A small sound classifier, trained from scratch.
Training: adamw at rate 0.002, 3100 steps, batches of 64, held-out accuracy 99%.
Rows from block 4 of a small sound classifier, named by matrix and row number. Each number is 200 + 40 x the weight over its row's rms, rounded and kept within 0 to 999. All counts start at 0.
After each channel's rows are labels from the 100 clips, of 14976, where the channel reaches its highest value: "loudest" is the band of the loudest frequency at the time of the peak. Only what is clearly more common there than usual is listed. The data: synthesized solo parts of chorales (CocoChorales). In brackets: how many of the 100.
# conv: width-3 conv, stride 2 (model.blocks.4.conv.weight, 640x432x3, each kernel summed), inputs 261-347

conv.225,166,250,177,171,208,166,179,187,232,234,175,185,173,236,221,200,209,183,190,168,154,181,292,169,157,188,171,237,173,220,185,179,176,152,207,214,187,315,178,170,200,201,172,177,170,181,239,143,164,149,247,172,186,201,160,163,200,209,168,210,188,158,243,165,263,189,148,213,154,216,182,162,213,148,205,172,161,190,194,229,209,182,176,169,166,189,260
loudest: 1000 to 2000 Hz (82)

conv.420,259,254,255,176,243,212,207,208,203,209,234,190,191,173,194,248,263,248,178,276,202,167,169,222,206,212,192,248,205,208,239,214,168,209,165,192,169,181,174,188,207,256,283,182,211,229,183,405,205,235,256,217,204,204,214,156,199,205,209,181,201,196,203,239,180,186,167,199,205,222,191,189,196,202,176,193,355,176,213,190,192,226,210,178,178,211,207
loudest: 250 to 500 Hz (100)

conv.354,118,149,154,178,144,183,173,188,231,191,133,170,221,134,206,77,166,109,135,173,132,176,182,177,186,125,172,142,136,150,109,174,153,141,173,201,182,181,184,173,157,119,205,252,180,114,211,190,141,121,152,121,164,171,224,220,153,215,215,213,168,223,227,205,165,155,160,173,184,235,151,161,132,143,232,235,186,182,182,185,128,178,200,200,186,242,180
loudest: 250 to 500 Hz (72)

conv.186,154,206,180,131,190,193,188,199,234,195,138,156,164,263,210,205,162,207,209,134,170,183,285,178,164,217,184,259,139,198,167,197,192,173,160,187,185,244,135,166,179,229,120,168,194,182,220,121,171,181,206,143,180,187,136,159,178,221,145,209,188,125,214,124,262,224,192,190,187,183,148,207,223,166,203,134,146,208,207,193,238,169,154,154,138,162,237
loudest: 250 to 500 Hz (100)

conv.74,188,188,196,194,191,187,160,194,194,195,172,215,284,196,194,187,191,183,221,179,199,179,178,197,189,193,251,164,255,181,187,188,183,157,167,185,187,176,196,192,189,181,200,253,226,228,224,210,181,218,189,184,184,191,342,168,197,249,309,209,192,341,207,175,174,175,216,234,191,267,292,173,217,202,230,307,186,193,213,285,169,206,318,203,195,257,191
loudest: 500 to 1000 Hz (53)

conv.209,176,254,180,172,224,157,182,185,216,238,174,192,182,227,220,203,210,196,183,175,154,185,290,154,162,197,175,230,168,224,197,170,179,163,211,211,190,355,184,178,204,204,177,185,176,188,241,158,169,171,253,173,195,211,170,168,210,203,175,200,191,181,230,174,273,192,167,222,145,224,178,170,209,154,203,184,163,194,204,232,211,191,189,181,177,206,244
loudest: 1000 to 2000 Hz (81)

conv.614,187,206,187,177,212,207,330,203,204,173,209,196,301,162,167,185,186,208,184,181,197,235,203,295,175,185,168,202,177,222,212,212,167,269,177,307,215,207,289,172,199,197,193,204,166,174,253,219,197,276,204,206,200,206,206,208,221,227,204,176,193,236,185,185,199,189,245,219,194,217,190,173,180,197,200,268,185,198,178,203,199,324,188,170,189,182,204
loudest: 500 to 1000 Hz (89)

conv.393,285,231,281,170,213,178,203,173,207,204,370,182,130,224,173,295,227,211,267,234,211,213,177,204,162,185,249,213,294,216,273,174,177,188,205,186,214,231,200,195,258,226,199,202,253,298,192,217,173,191,227,415,236,186,178,244,203,129,182,213,184,145,180,245,184,184,162,201,173,165,268,214,266,223,215,118,228,210,153,218,208,200,164,153,177,179,211
loudest: 250 to 500 Hz (97)

conv.549,175,256,205,254,241,172,201,180,179,355,195,201,193,188,298,199,221,260,197,166,174,155,206,192,240,225,212,145,196,264,222,193,243,272,299,194,168,242,155,261,241,149,182,225,192,228,171,163,168,203,260,192,215,266,202,202,223,195,214,219,283,250,187,173,217,192,187,253,173,206,217,176,187,179,195,187,195,174,267,273,165,194,256,245,248,233,256
loudest: 250 to 500 Hz (82)

conv.453,198,251,179,145,366,172,165,189,163,234,180,207,217,177,218,183,204,138,241,157,210,177,207,164,178,198,172,165,197,246,315,180,145,145,231,167,174,245,181,167,258,165,179,192,173,182,182,244,203,241,246,180,248,277,185,202,332,255,191,162,182,200,174,160,224,165,240,373,165,184,207,191,178,193,209,203,173,171,165,252,177,191,191,167,168,141,228
loudest: 1000 to 2000 Hz (56)

conv.221,221,181,257,190,211,167,231,161,235,194,160,191,197,158,251,151,120,217,122,124,240,267,172,210,364,156,254,152,147,206,207,191,185,240,188,222,256,162,193,229,216,162,137,212,257,197,226,214,259,178,176,158,231,265,195,185,221,165,201,196,248,197,171,148,169,179,162,208,162,247,155,254,148,228,171,181,177,272,280,186,149,216,210,254,200,233,183
loudest: 1000 to 2000 Hz (37)

conv.269,205,177,184,188,224,205,272,183,195,125,117,214,236,181,154,157,167,150,209,175,259,258,163,245,211,164,153,166,167,204,224,225,172,234,124,253,246,174,230,163,193,175,194,139,156,147,225,228,284,232,168,124,213,206,153,131,241,251,159,200,188,151,217,165,160,188,236,224,181,159,179,204,147,246,191,216,172,224,171,152,216,242,134,181,154,86,218
loudest: 500 to 1000 Hz (63)

conv.342,176,215,198,220,192,181,179,180,199,200,185,216,189,142,150,143,261,119,122,263,133,193,199,192,184,110,158,175,200,183,192,163,192,143,197,201,201,212,229,182,206,139,314,185,167,160,188,234,143,136,218,184,200,184,187,189,194,197,190,171,126,174,220,281,190,139,152,162,174,201,82,187,161,155,168,229,226,195,149,147,131,185,163,237,221,185,177
loudest: 1000 to 2000 Hz (55)

conv.635,151,184,151,256,162,192,157,193,162,194,158,247,223,138,177,141,257,146,156,270,167,211,172,150,190,136,203,119,230,191,167,186,225,162,230,177,229,206,241,218,193,135,307,212,164,173,214,198,171,131,186,174,194,187,266,155,199,176,270,154,175,238,211,272,178,154,164,194,186,252,214,190,190,185,167,280,181,213,188,221,163,173,250,266,271,238,179
loudest: 1000 to 2000 Hz (63)

conv.325,172,182,178,161,159,195,194,197,240,162,142,166,189,251,203,197,164,195,149,155,175,221,303,161,201,207,184,266,149,168,139,188,202,168,153,238,214,239,201,177,177,226,174,147,189,178,295,136,194,150,174,150,185,170,163,142,159,188,165,169,181,147,218,152,268,216,161,153,184,236,146,206,223,185,161,185,124,225,223,165,234,194,172,192,175,170,190
loudest: 250 to 500 Hz (78)

conv.37,162,260,143,219,320,182,188,199,151,239,203,259,214,206,213,189,238,157,248,219,198,161,236,183,153,228,172,196,197,263,304,198,198,171,251,185,157,260,198,201,236,186,220,200,188,177,184,212,209,256,262,207,233,261,202,229,316,246,216,191,188,212,202,202,238,188,263,333,187,195,205,174,187,176,222,203,190,149,157,261,214,184,193,197,208,148,247
loudest: 1000 to 2000 Hz (59)

conv.93,277,199,284,192,213,217,230,219,236,181,169,231,175,218,221,183,178,177,167,174,316,298,222,218,368,173,253,212,189,226,217,235,195,196,177,235,300,197,202,193,245,205,177,182,249,212,226,203,312,152,197,174,272,261,198,192,230,151,205,225,200,171,211,179,208,220,160,210,221,245,191,308,197,300,182,182,184,314,228,206,204,190,204,248,184,202,220
loudest: 1000 to 2000 Hz (34)

conv.621,213,330,197,174,279,196,230,208,170,308,238,225,186,210,229,215,253,195,215,217,196,181,248,208,171,223,169,220,191,303,269,221,174,202,274,226,180,294,208,192,265,215,207,210,171,199,217,217,201,233,339,225,250,255,206,231,260,199,215,213,186,205,205,207,253,195,200,277,186,206,225,172,201,199,208,174,228,179,189,319,211,229,211,164,189,190,292
loudest: 1000 to 2000 Hz (80)

conv.58,125,140,172,166,167,150,183,153,240,145,155,153,174,197,182,120,150,126,179,171,160,186,224,204,182,162,146,200,127,132,132,139,172,128,137,195,184,193,171,156,143,159,183,220,174,131,206,185,175,111,134,151,156,167,158,233,155,214,153,227,164,150,222,201,206,186,141,149,150,189,81,183,156,156,232,172,200,197,180,118,184,162,135,183,157,193,179
loudest: 250 to 500 Hz (73)

conv.228,200,213,195,282,190,199,218,187,179,298,187,191,211,209,264,203,182,293,192,178,204,164,184,197,261,254,186,200,207,207,198,210,289,326,277,209,164,195,172,322,180,186,176,235,179,224,180,207,204,193,212,188,179,230,218,184,192,218,216,217,369,279,224,176,169,205,168,200,189,205,238,170,177,196,204,198,218,166,285,214,220,206,279,247,288,270,214
loudest: 250 to 500 Hz (82)

conv.533,216,188,240,172,191,196,209,195,260,188,278,188,126,223,183,214,180,153,276,191,226,231,136,205,183,148,248,125,271,211,226,202,156,186,208,200,231,199,187,194,238,156,150,209,261,231,186,181,193,152,190,301,220,175,173,283,188,138,169,247,183,139,209,227,140,125,148,173,191,182,257,215,229,234,248,113,186,230,160,178,166,171,140,146,175,192,214
loudest: 250 to 500 Hz (93)

conv.517,229,215,234,249,211,169,195,175,184,243,172,189,204,195,289,198,182,268,134,171,209,219,185,205,318,220,232,198,160,196,198,172,232,263,223,183,213,166,165,269,206,201,177,184,233,227,201,196,212,207,218,163,217,255,183,170,203,138,187,168,290,215,151,146,194,233,169,199,179,198,163,238,194,213,123,194,197,224,353,204,193,218,247,283,241,225,151
loudest: 250 to 500 Hz (82)

conv.323,121,157,148,225,150,184,170,188,213,253,177,192,247,143,229,94,181,176,189,183,149,145,138,191,230,191,183,120,218,158,125,170,203,202,253,204,155,157,215,249,171,108,208,326,185,158,184,197,147,170,164,172,149,194,256,264,162,219,242,225,236,287,236,213,113,154,186,189,183,237,208,141,162,156,254,272,193,156,225,213,124,209,241,249,249,286,188
loudest: 250 to 500 Hz (74)

conv.185,198,196,209,141,225,180,157,195,234,180,105,181,175,206,215,176,168,176,149,128,202,223,245,136,216,178,202,219,134,194,199,183,171,137,158,177,225,217,131,147,205,201,125,151,209,169,238,177,226,135,190,114,222,227,182,99,223,190,187,183,170,147,201,120,226,198,160,217,180,224,165,221,186,201,189,155,156,244,210,208,205,158,192,186,128,178,210
loudest: 1000 to 2000 Hz (38)

conv.254,201,251,215,276,240,166,194,177,174,300,198,223,174,183,332,210,226,282,172,199,188,182,211,177,279,257,192,170,185,249,236,164,268,275,293,174,187,229,173,309,237,186,189,218,187,227,173,189,192,205,254,191,239,282,176,203,237,161,181,187,308,248,148,195,214,231,178,250,178,188,175,207,210,196,160,171,208,190,295,236,176,200,252,295,281,235,221
loudest: 250 to 500 Hz (83)

conv.121,148,205,134,262,177,191,184,199,171,188,172,257,204,205,144,169,256,151,160,273,165,226,243,170,161,179,153,215,209,194,173,188,235,153,213,218,237,245,274,213,182,186,327,165,114,170,232,185,184,155,206,184,188,169,206,173,197,170,226,151,167,182,217,288,237,203,176,180,183,215,161,190,200,186,144,253,178,217,149,193,220,190,195,274,266,192,195
loudest: 1000 to 2000 Hz (60)

conv.19,171,280,178,166,224,171,177,192,213,261,180,196,184,224,223,204,213,195,182,180,149,170,276,152,150,198,178,222,173,237,203,181,174,165,219,198,173,359,185,175,211,200,186,202,185,192,225,179,164,180,281,174,199,212,179,190,216,210,186,209,187,184,235,185,271,197,174,229,161,225,189,164,216,144,215,187,168,181,206,242,213,191,189,171,171,214,247
loudest: 1000 to 2000 Hz (82)

conv.600,194,198,189,237,145,249,272,229,172,187,184,257,184,276,178,254,200,229,242,201,240,229,230,213,174,241,199,259,201,231,147,270,281,274,199,229,227,187,202,176,192,271,195,150,189,229,213,109,238,208,206,188,188,134,178,185,143,185,183,209,210,139,219,192,238,284,211,150,243,174,237,230,276,249,186,162,152,226,201,204,318,197,179,212,199,168,221
loudest: 500 to 1000 Hz (90)

conv.564,115,168,150,153,151,208,181,214,253,194,150,160,218,162,202,102,170,120,163,166,117,166,217,182,174,157,170,178,153,157,109,193,133,128,180,196,165,208,161,177,165,150,189,266,181,112,222,193,120,132,168,136,159,160,232,236,151,226,222,225,161,228,233,192,196,183,178,176,211,243,164,157,164,126,251,229,192,169,175,194,166,173,209,174,161,254,196
loudest: 250 to 500 Hz (76)

conv.270,201,168,224,167,169,174,176,171,215,151,203,188,135,282,177,230,170,204,229,176,206,221,250,155,156,212,237,250,227,165,180,178,207,174,134,156,228,203,162,157,197,231,134,124,243,236,202,143,172,165,160,215,189,156,125,169,156,182,126,180,178,84,194,172,242,230,173,155,171,170,198,234,249,217,169,113,157,247,192,154,243,149,128,173,148,133,192
loudest: 250 to 500 Hz (99)

conv.25,117,139,153,203,140,190,176,191,232,222,123,168,221,132,242,72,162,163,145,164,149,169,166,184,223,148,168,125,144,145,97,179,174,188,198,196,173,162,178,219,150,104,197,261,180,117,198,191,148,133,143,108,155,195,226,210,151,218,216,217,222,233,225,191,145,139,168,172,191,231,156,163,125,151,232,237,190,179,228,186,115,176,211,226,207,254,184
loudest: 250 to 500 Hz (86)

conv.106,214,208,198,276,201,202,221,193,202,163,146,285,146,227,169,161,227,160,234,230,268,222,174,205,229,156,160,196,188,225,210,228,263,215,217,204,229,194,216,204,199,190,222,164,169,156,153,210,299,144,203,160,217,208,191,158,217,214,208,259,210,141,257,221,165,186,172,193,195,188,217,203,157,250,241,180,230,216,181,196,238,174,191,230,215,174,243
loudest: 1000 to 2000 Hz (69)

conv.559,214,205,211,246,205,193,180,197,179,169,189,255,163,142,167,195,302,180,136,324,197,251,182,179,245,153,190,188,201,192,221,190,225,157,221,184,259,210,234,208,211,192,371,157,172,187,199,236,220,159,210,185,225,223,196,141,227,123,214,146,160,147,200,317,178,177,151,195,190,219,133,220,180,199,121,219,235,244,181,174,165,191,172,275,248,188,178
loudest: 1000 to 2000 Hz (58)

conv.459,231,160,244,141,200,206,179,215,276,142,194,191,136,202,199,189,116,158,198,125,253,277,184,150,239,163,247,175,213,184,204,209,144,161,113,162,269,168,138,154,218,179,100,179,263,210,206,190,252,156,155,204,241,212,164,191,207,169,173,221,173,110,197,151,178,195,179,196,207,223,193,264,198,238,209,124,162,295,195,162,190,131,160,187,124,202,182
loudest: 1000 to 2000 Hz (35)

conv.144,152,248,188,144,207,232,190,244,258,223,165,183,178,224,233,183,207,179,195,147,160,176,272,175,162,180,195,229,179,223,182,234,160,166,190,207,178,281,159,167,195,197,138,147,205,178,230,120,171,156,244,162,186,199,149,144,198,206,161,208,184,134,213,133,247,188,185,213,224,196,180,168,201,160,187,160,166,197,204,231,206,188,162,159,142,157,258
loudest: 1000 to 2000 Hz (81)

conv.280,172,205,155,351,161,217,221,212,220,181,175,310,150,229,164,192,238,195,210,238,217,202,201,212,176,173,170,203,199,222,176,228,294,228,225,200,202,194,208,217,158,213,220,179,181,167,161,182,236,168,214,166,164,163,192,160,178,213,208,246,207,146,247,215,191,195,170,161,217,194,235,165,166,211,230,176,228,187,178,221,233,171,192,221,217,191,234
loudest: 1000 to 2000 Hz (71)

conv.75,152,269,160,248,243,192,210,200,159,250,221,291,176,191,209,182,295,179,207,270,151,190,249,183,155,206,181,196,203,260,241,211,235,178,336,203,191,272,268,240,237,185,250,203,173,175,222,158,181,207,279,228,228,229,216,246,252,180,242,199,178,197,212,257,244,187,189,250,190,225,197,145,189,164,199,220,182,174,170,273,197,193,212,239,265,192,249
loudest: 1000 to 2000 Hz (67)

conv.482,124,183,125,313,160,177,166,184,181,226,165,276,203,181,223,159,272,216,165,279,161,205,215,146,221,202,167,166,216,195,166,186,284,221,278,199,210,217,285,269,167,167,297,221,143,173,206,168,185,167,190,180,169,201,204,206,200,153,228,166,244,231,208,281,200,193,200,182,185,226,170,177,183,169,144,254,178,193,227,196,192,190,229,361,393,237,185
loudest: 1000 to 2000 Hz (62)

conv.302,247,224,238,250,205,169,198,165,178,239,176,193,205,186,289,207,206,268,133,193,215,210,190,195,313,225,217,196,162,197,188,171,244,261,217,192,209,172,167,260,208,207,189,184,231,221,213,200,218,203,223,164,213,251,181,166,192,147,188,152,293,219,132,154,189,229,166,189,173,184,162,230,185,211,115,194,215,228,357,201,184,232,250,287,237,221,159
loudest: 250 to 500 Hz (83)

conv.508,255,251,257,166,229,202,209,204,217,205,244,193,178,173,178,240,254,242,186,269,194,145,165,234,193,202,192,245,203,201,233,198,161,184,178,184,143,180,165,188,200,240,261,212,215,223,149,373,196,221,254,223,198,191,216,181,192,214,207,222,182,203,229,248,172,175,155,190,201,220,190,179,186,198,211,181,368,152,197,194,161,224,209,163,174,227,211
loudest: 250 to 500 Hz (100)

conv.428,195,188,228,200,151,162,225,160,205,211,179,173,202,205,253,206,200,264,130,197,166,218,209,203,253,225,236,211,155,157,147,164,216,244,189,215,212,185,224,230,153,213,211,160,246,224,237,155,169,202,190,175,160,206,127,153,135,100,130,144,241,177,130,186,202,225,148,118,158,189,129,214,203,180,103,190,157,227,280,143,188,243,182,244,216,192,143
loudest: 250 to 500 Hz (72)

conv.321,263,245,263,229,202,197,188,190,205,253,255,187,199,238,190,268,221,192,244,183,224,240,179,186,148,148,302,182,358,224,234,191,190,210,185,189,245,238,208,188,295,172,212,170,266,323,168,219,157,151,241,274,233,159,218,170,196,195,215,195,225,195,201,192,186,160,155,202,183,193,325,237,286,257,190,204,216,244,165,225,185,203,226,189,189,194,225
loudest: 250 to 500 Hz (71)

conv.265,164,132,207,131,163,158,172,161,228,137,193,150,143,231,192,182,137,184,226,159,175,163,228,221,164,203,187,228,151,146,150,157,176,162,114,167,163,186,116,144,150,201,120,209,221,167,185,183,177,169,134,184,151,154,158,234,140,229,148,251,181,160,232,179,215,205,177,150,161,185,140,187,182,170,251,125,210,182,186,139,211,132,144,127,103,196,202
loudest: 250 to 500 Hz (92)

conv.247,255,250,261,158,221,197,202,191,217,200,273,177,169,170,172,252,253,238,214,277,185,149,141,228,182,208,199,242,215,195,240,186,156,173,188,182,152,166,173,193,206,250,265,221,224,230,147,329,178,221,252,252,193,176,207,219,175,193,200,234,161,192,220,269,166,176,145,175,190,212,183,179,202,191,223,179,341,154,171,184,160,220,196,158,186,221,200
loudest: 250 to 500 Hz (100)

conv.429,138,206,141,194,179,154,209,169,208,199,158,179,185,259,190,176,168,165,254,138,178,174,296,230,138,193,125,260,146,198,161,173,201,171,179,248,167,262,158,175,162,196,123,179,135,151,236,161,204,167,200,154,148,173,143,164,162,277,151,247,195,164,279,117,250,175,157,183,141,178,181,126,182,164,237,161,203,166,184,188,229,187,156,155,151,142,275
loudest: 250 to 500 Hz (93)

conv.165,234,225,216,179,204,191,180,184,173,196,217,187,213,203,172,246,242,244,172,256,183,154,209,199,183,240,205,252,209,195,208,193,216,183,165,182,164,177,162,186,192,261,277,222,203,231,207,305,178,228,230,205,192,180,280,130,177,215,265,175,183,255,227,240,226,248,193,176,200,260,217,209,229,181,192,229,281,164,190,218,235,211,257,174,181,267,187
loudest: 250 to 500 Hz (96)

conv.396,252,212,223,230,174,223,250,200,176,213,261,229,204,298,193,296,224,231,298,216,248,249,216,205,154,225,248,235,309,224,228,229,236,251,235,227,246,180,231,234,255,236,215,202,229,295,223,166,209,207,213,290,233,152,198,223,186,202,217,221,211,191,223,208,222,246,212,150,216,177,297,270,344,261,215,203,188,232,184,202,254,207,202,195,225,204,236
loudest: 500 to 1000 Hz (83)

conv.587,154,175,140,224,129,192,151,192,164,181,142,223,228,223,152,211,219,203,137,231,136,158,263,142,153,228,161,263,181,165,132,185,230,161,211,197,168,213,197,225,167,251,246,228,123,181,242,197,143,169,179,157,170,140,274,156,138,209,271,168,165,264,234,230,250,258,194,164,198,265,202,215,236,148,184,270,189,183,183,215,251,179,260,215,255,244,190
loudest: 250 to 500 Hz (79)

conv.392,286,230,296,162,231,182,181,176,223,162,235,189,147,154,169,235,255,195,158,265,237,225,122,193,263,164,216,212,201,199,252,175,153,147,159,168,231,178,188,190,227,221,271,190,241,217,170,312,235,175,229,222,246,231,195,189,228,154,194,197,157,151,205,267,148,182,137,202,173,222,163,231,169,233,191,173,278,235,166,153,152,213,175,215,184,215,168
loudest: 250 to 500 Hz (100)

conv.486,148,196,140,385,149,197,216,195,198,175,168,325,154,223,164,162,230,174,214,229,209,206,199,204,160,162,176,189,213,220,160,216,292,218,231,203,214,199,221,220,164,190,219,195,174,165,161,155,227,172,206,168,162,153,205,178,182,202,217,239,193,187,248,215,191,182,190,159,197,192,224,164,175,213,224,184,208,198,175,210,230,167,203,225,237,202,236
loudest: 1000 to 2000 Hz (68)

conv.291,247,160,252,142,221,224,165,233,281,152,192,191,169,172,211,185,118,147,200,124,256,281,165,148,248,169,252,139,225,185,230,226,129,172,122,153,281,180,135,161,227,162,117,187,265,204,196,220,254,199,156,209,249,228,174,205,227,189,184,191,178,148,176,166,167,178,224,222,224,237,193,261,190,240,202,149,154,302,195,167,167,139,170,195,128,200,169
loudest: 1000 to 2000 Hz (34)

conv.57,172,284,175,203,261,183,233,193,164,341,221,199,182,212,257,206,228,240,209,181,198,183,246,189,223,237,177,187,197,291,251,204,202,240,327,229,180,275,184,237,259,181,169,217,168,200,219,168,207,203,288,222,238,269,212,234,247,189,220,214,240,236,200,184,248,196,175,265,181,211,218,174,212,197,204,164,189,180,230,308,205,201,245,192,218,215,280
loudest: 1000 to 2000 Hz (79)

conv.222,111,129,157,183,144,157,186,156,228,154,135,163,195,193,187,93,148,110,173,161,163,179,214,202,180,158,132,189,120,139,100,146,183,143,141,204,175,189,172,156,137,152,191,246,147,105,204,192,176,114,124,123,152,168,186,220,149,241,175,238,168,192,261,198,196,185,145,154,156,206,116,168,145,161,246,204,201,180,177,145,177,157,162,186,166,219,195
loudest: 250 to 500 Hz (84)

conv.334,168,144,202,205,157,167,181,166,222,221,180,168,176,129,236,133,190,187,157,204,158,172,160,198,223,162,167,145,149,124,153,156,188,183,195,197,173,151,179,222,152,130,220,239,187,158,169,221,161,133,144,173,162,202,178,222,146,191,171,219,217,196,213,229,130,154,141,130,161,193,92,173,130,159,214,188,232,179,226,123,105,169,167,222,210,223,150
loudest: 250 to 500 Hz (85)

conv.578,160,270,167,136,238,170,201,188,208,256,219,205,189,242,204,201,218,187,230,195,171,182,285,195,152,217,168,233,176,255,227,190,160,164,241,228,186,325,197,182,225,206,164,230,168,184,247,176,191,217,274,219,217,225,196,249,224,209,202,238,173,217,242,192,272,200,196,242,160,235,191,182,218,165,249,188,173,191,187,260,228,198,200,144,175,215,274
loudest: 1000 to 2000 Hz (81)

conv.318,295,226,309,195,200,190,194,183,196,215,346,199,145,226,173,304,230,211,257,233,216,218,146,201,155,189,274,201,321,213,262,176,196,198,205,176,222,212,204,210,269,223,225,199,267,319,177,216,166,182,224,369,238,168,181,227,192,128,177,200,201,159,175,244,171,183,166,189,179,154,286,217,276,232,195,146,226,212,155,209,197,194,175,190,204,179,199
loudest: 250 to 500 Hz (94)

conv.53,236,200,242,222,209,181,172,173,187,215,193,178,145,216,251,245,200,300,135,199,204,202,194,188,281,243,247,222,144,191,202,183,247,251,205,138,206,146,143,245,198,235,183,183,245,263,186,203,210,221,206,179,211,240,148,161,200,113,160,180,260,192,122,182,208,249,187,192,191,176,152,258,211,199,127,134,210,229,290,197,212,184,227,244,219,220,137
loudest: 250 to 500 Hz (80)

conv.387,345,262,303,226,213,197,192,188,162,204,323,246,141,223,187,361,290,275,204,289,190,207,201,202,148,222,242,244,250,219,296,193,228,218,214,163,209,199,217,219,231,268,254,152,240,313,197,223,145,235,266,314,217,160,165,189,186,105,180,154,204,137,137,267,211,226,184,180,200,172,254,232,248,208,148,164,240,204,183,224,222,206,178,219,222,157,185
loudest: 250 to 500 Hz (99)

conv.525,202,168,214,176,175,178,174,175,202,151,208,189,150,301,172,245,173,219,239,181,207,204,259,153,153,225,234,272,226,171,183,183,225,187,135,151,212,205,147,172,196,251,126,107,229,243,203,146,173,181,161,219,189,155,148,163,162,194,152,165,188,115,194,161,254,251,187,161,182,179,210,235,259,218,161,128,158,232,187,164,267,146,155,175,158,137,192
loudest: 250 to 500 Hz (83)

conv.371,170,274,180,167,221,203,180,220,227,243,170,197,188,232,228,204,221,194,178,176,151,177,291,162,162,193,169,234,172,229,196,204,175,160,221,214,181,337,181,173,212,205,173,177,171,185,245,147,161,162,267,174,196,211,168,151,211,204,179,185,185,170,218,163,270,192,173,225,198,212,181,163,216,142,188,193,165,188,191,246,208,186,186,178,181,196,254
loudest: 1000 to 2000 Hz (82)

conv.432,222,245,204,192,359,177,175,186,159,221,156,238,218,170,212,167,211,141,214,197,230,207,195,188,217,193,188,165,195,245,339,194,173,174,223,177,202,235,209,182,278,161,202,179,179,181,170,242,237,223,238,165,292,307,180,203,388,236,195,174,201,196,184,190,204,177,228,347,170,183,190,213,163,215,209,213,187,207,184,250,183,195,181,212,182,138,226
loudest: 1000 to 2000 Hz (38)

conv.120,177,280,187,173,227,161,182,188,208,256,184,197,180,217,230,203,219,189,186,183,155,178,274,161,157,191,178,216,170,241,207,177,170,162,218,206,181,349,181,175,213,198,184,199,179,191,230,174,165,173,274,176,201,215,169,178,218,204,174,215,190,181,234,185,264,190,171,228,153,220,186,161,211,150,212,182,185,186,195,244,203,197,187,175,173,210,256
loudest: 1000 to 2000 Hz (80)

conv.54,255,273,239,224,231,190,191,183,193,189,228,228,170,187,179,256,322,259,144,329,171,157,200,211,195,230,187,256,199,201,245,182,220,174,205,184,166,194,194,215,190,261,332,167,198,235,183,323,172,238,280,215,191,193,201,143,199,172,207,159,189,178,194,289,206,222,162,184,189,214,173,183,202,177,151,194,320,166,209,187,210,224,200,221,223,200,192
loudest: 250 to 500 Hz (100)

conv.52,185,192,198,223,179,204,189,200,205,168,246,234,229,136,146,187,257,171,218,282,151,159,132,238,150,196,170,174,214,170,194,186,211,144,241,210,162,169,260,194,173,189,292,275,179,187,150,257,155,239,199,239,154,156,205,277,182,198,199,230,137,226,218,306,149,171,220,191,199,197,145,141,189,152,246,271,258,141,139,155,148,226,166,225,244,225,175
loudest: 1000 to 2000 Hz (60)

conv.502,152,154,179,185,143,183,200,188,225,184,179,168,209,142,184,108,178,100,177,185,152,160,173,218,180,105,161,150,175,148,128,172,156,152,167,206,161,173,169,170,161,114,205,254,170,138,188,215,152,127,160,165,153,148,211,227,136,230,201,243,169,210,261,211,153,132,142,147,184,218,158,148,129,154,247,216,225,159,176,175,127,178,190,180,169,241,191
loudest: 250 to 500 Hz (79)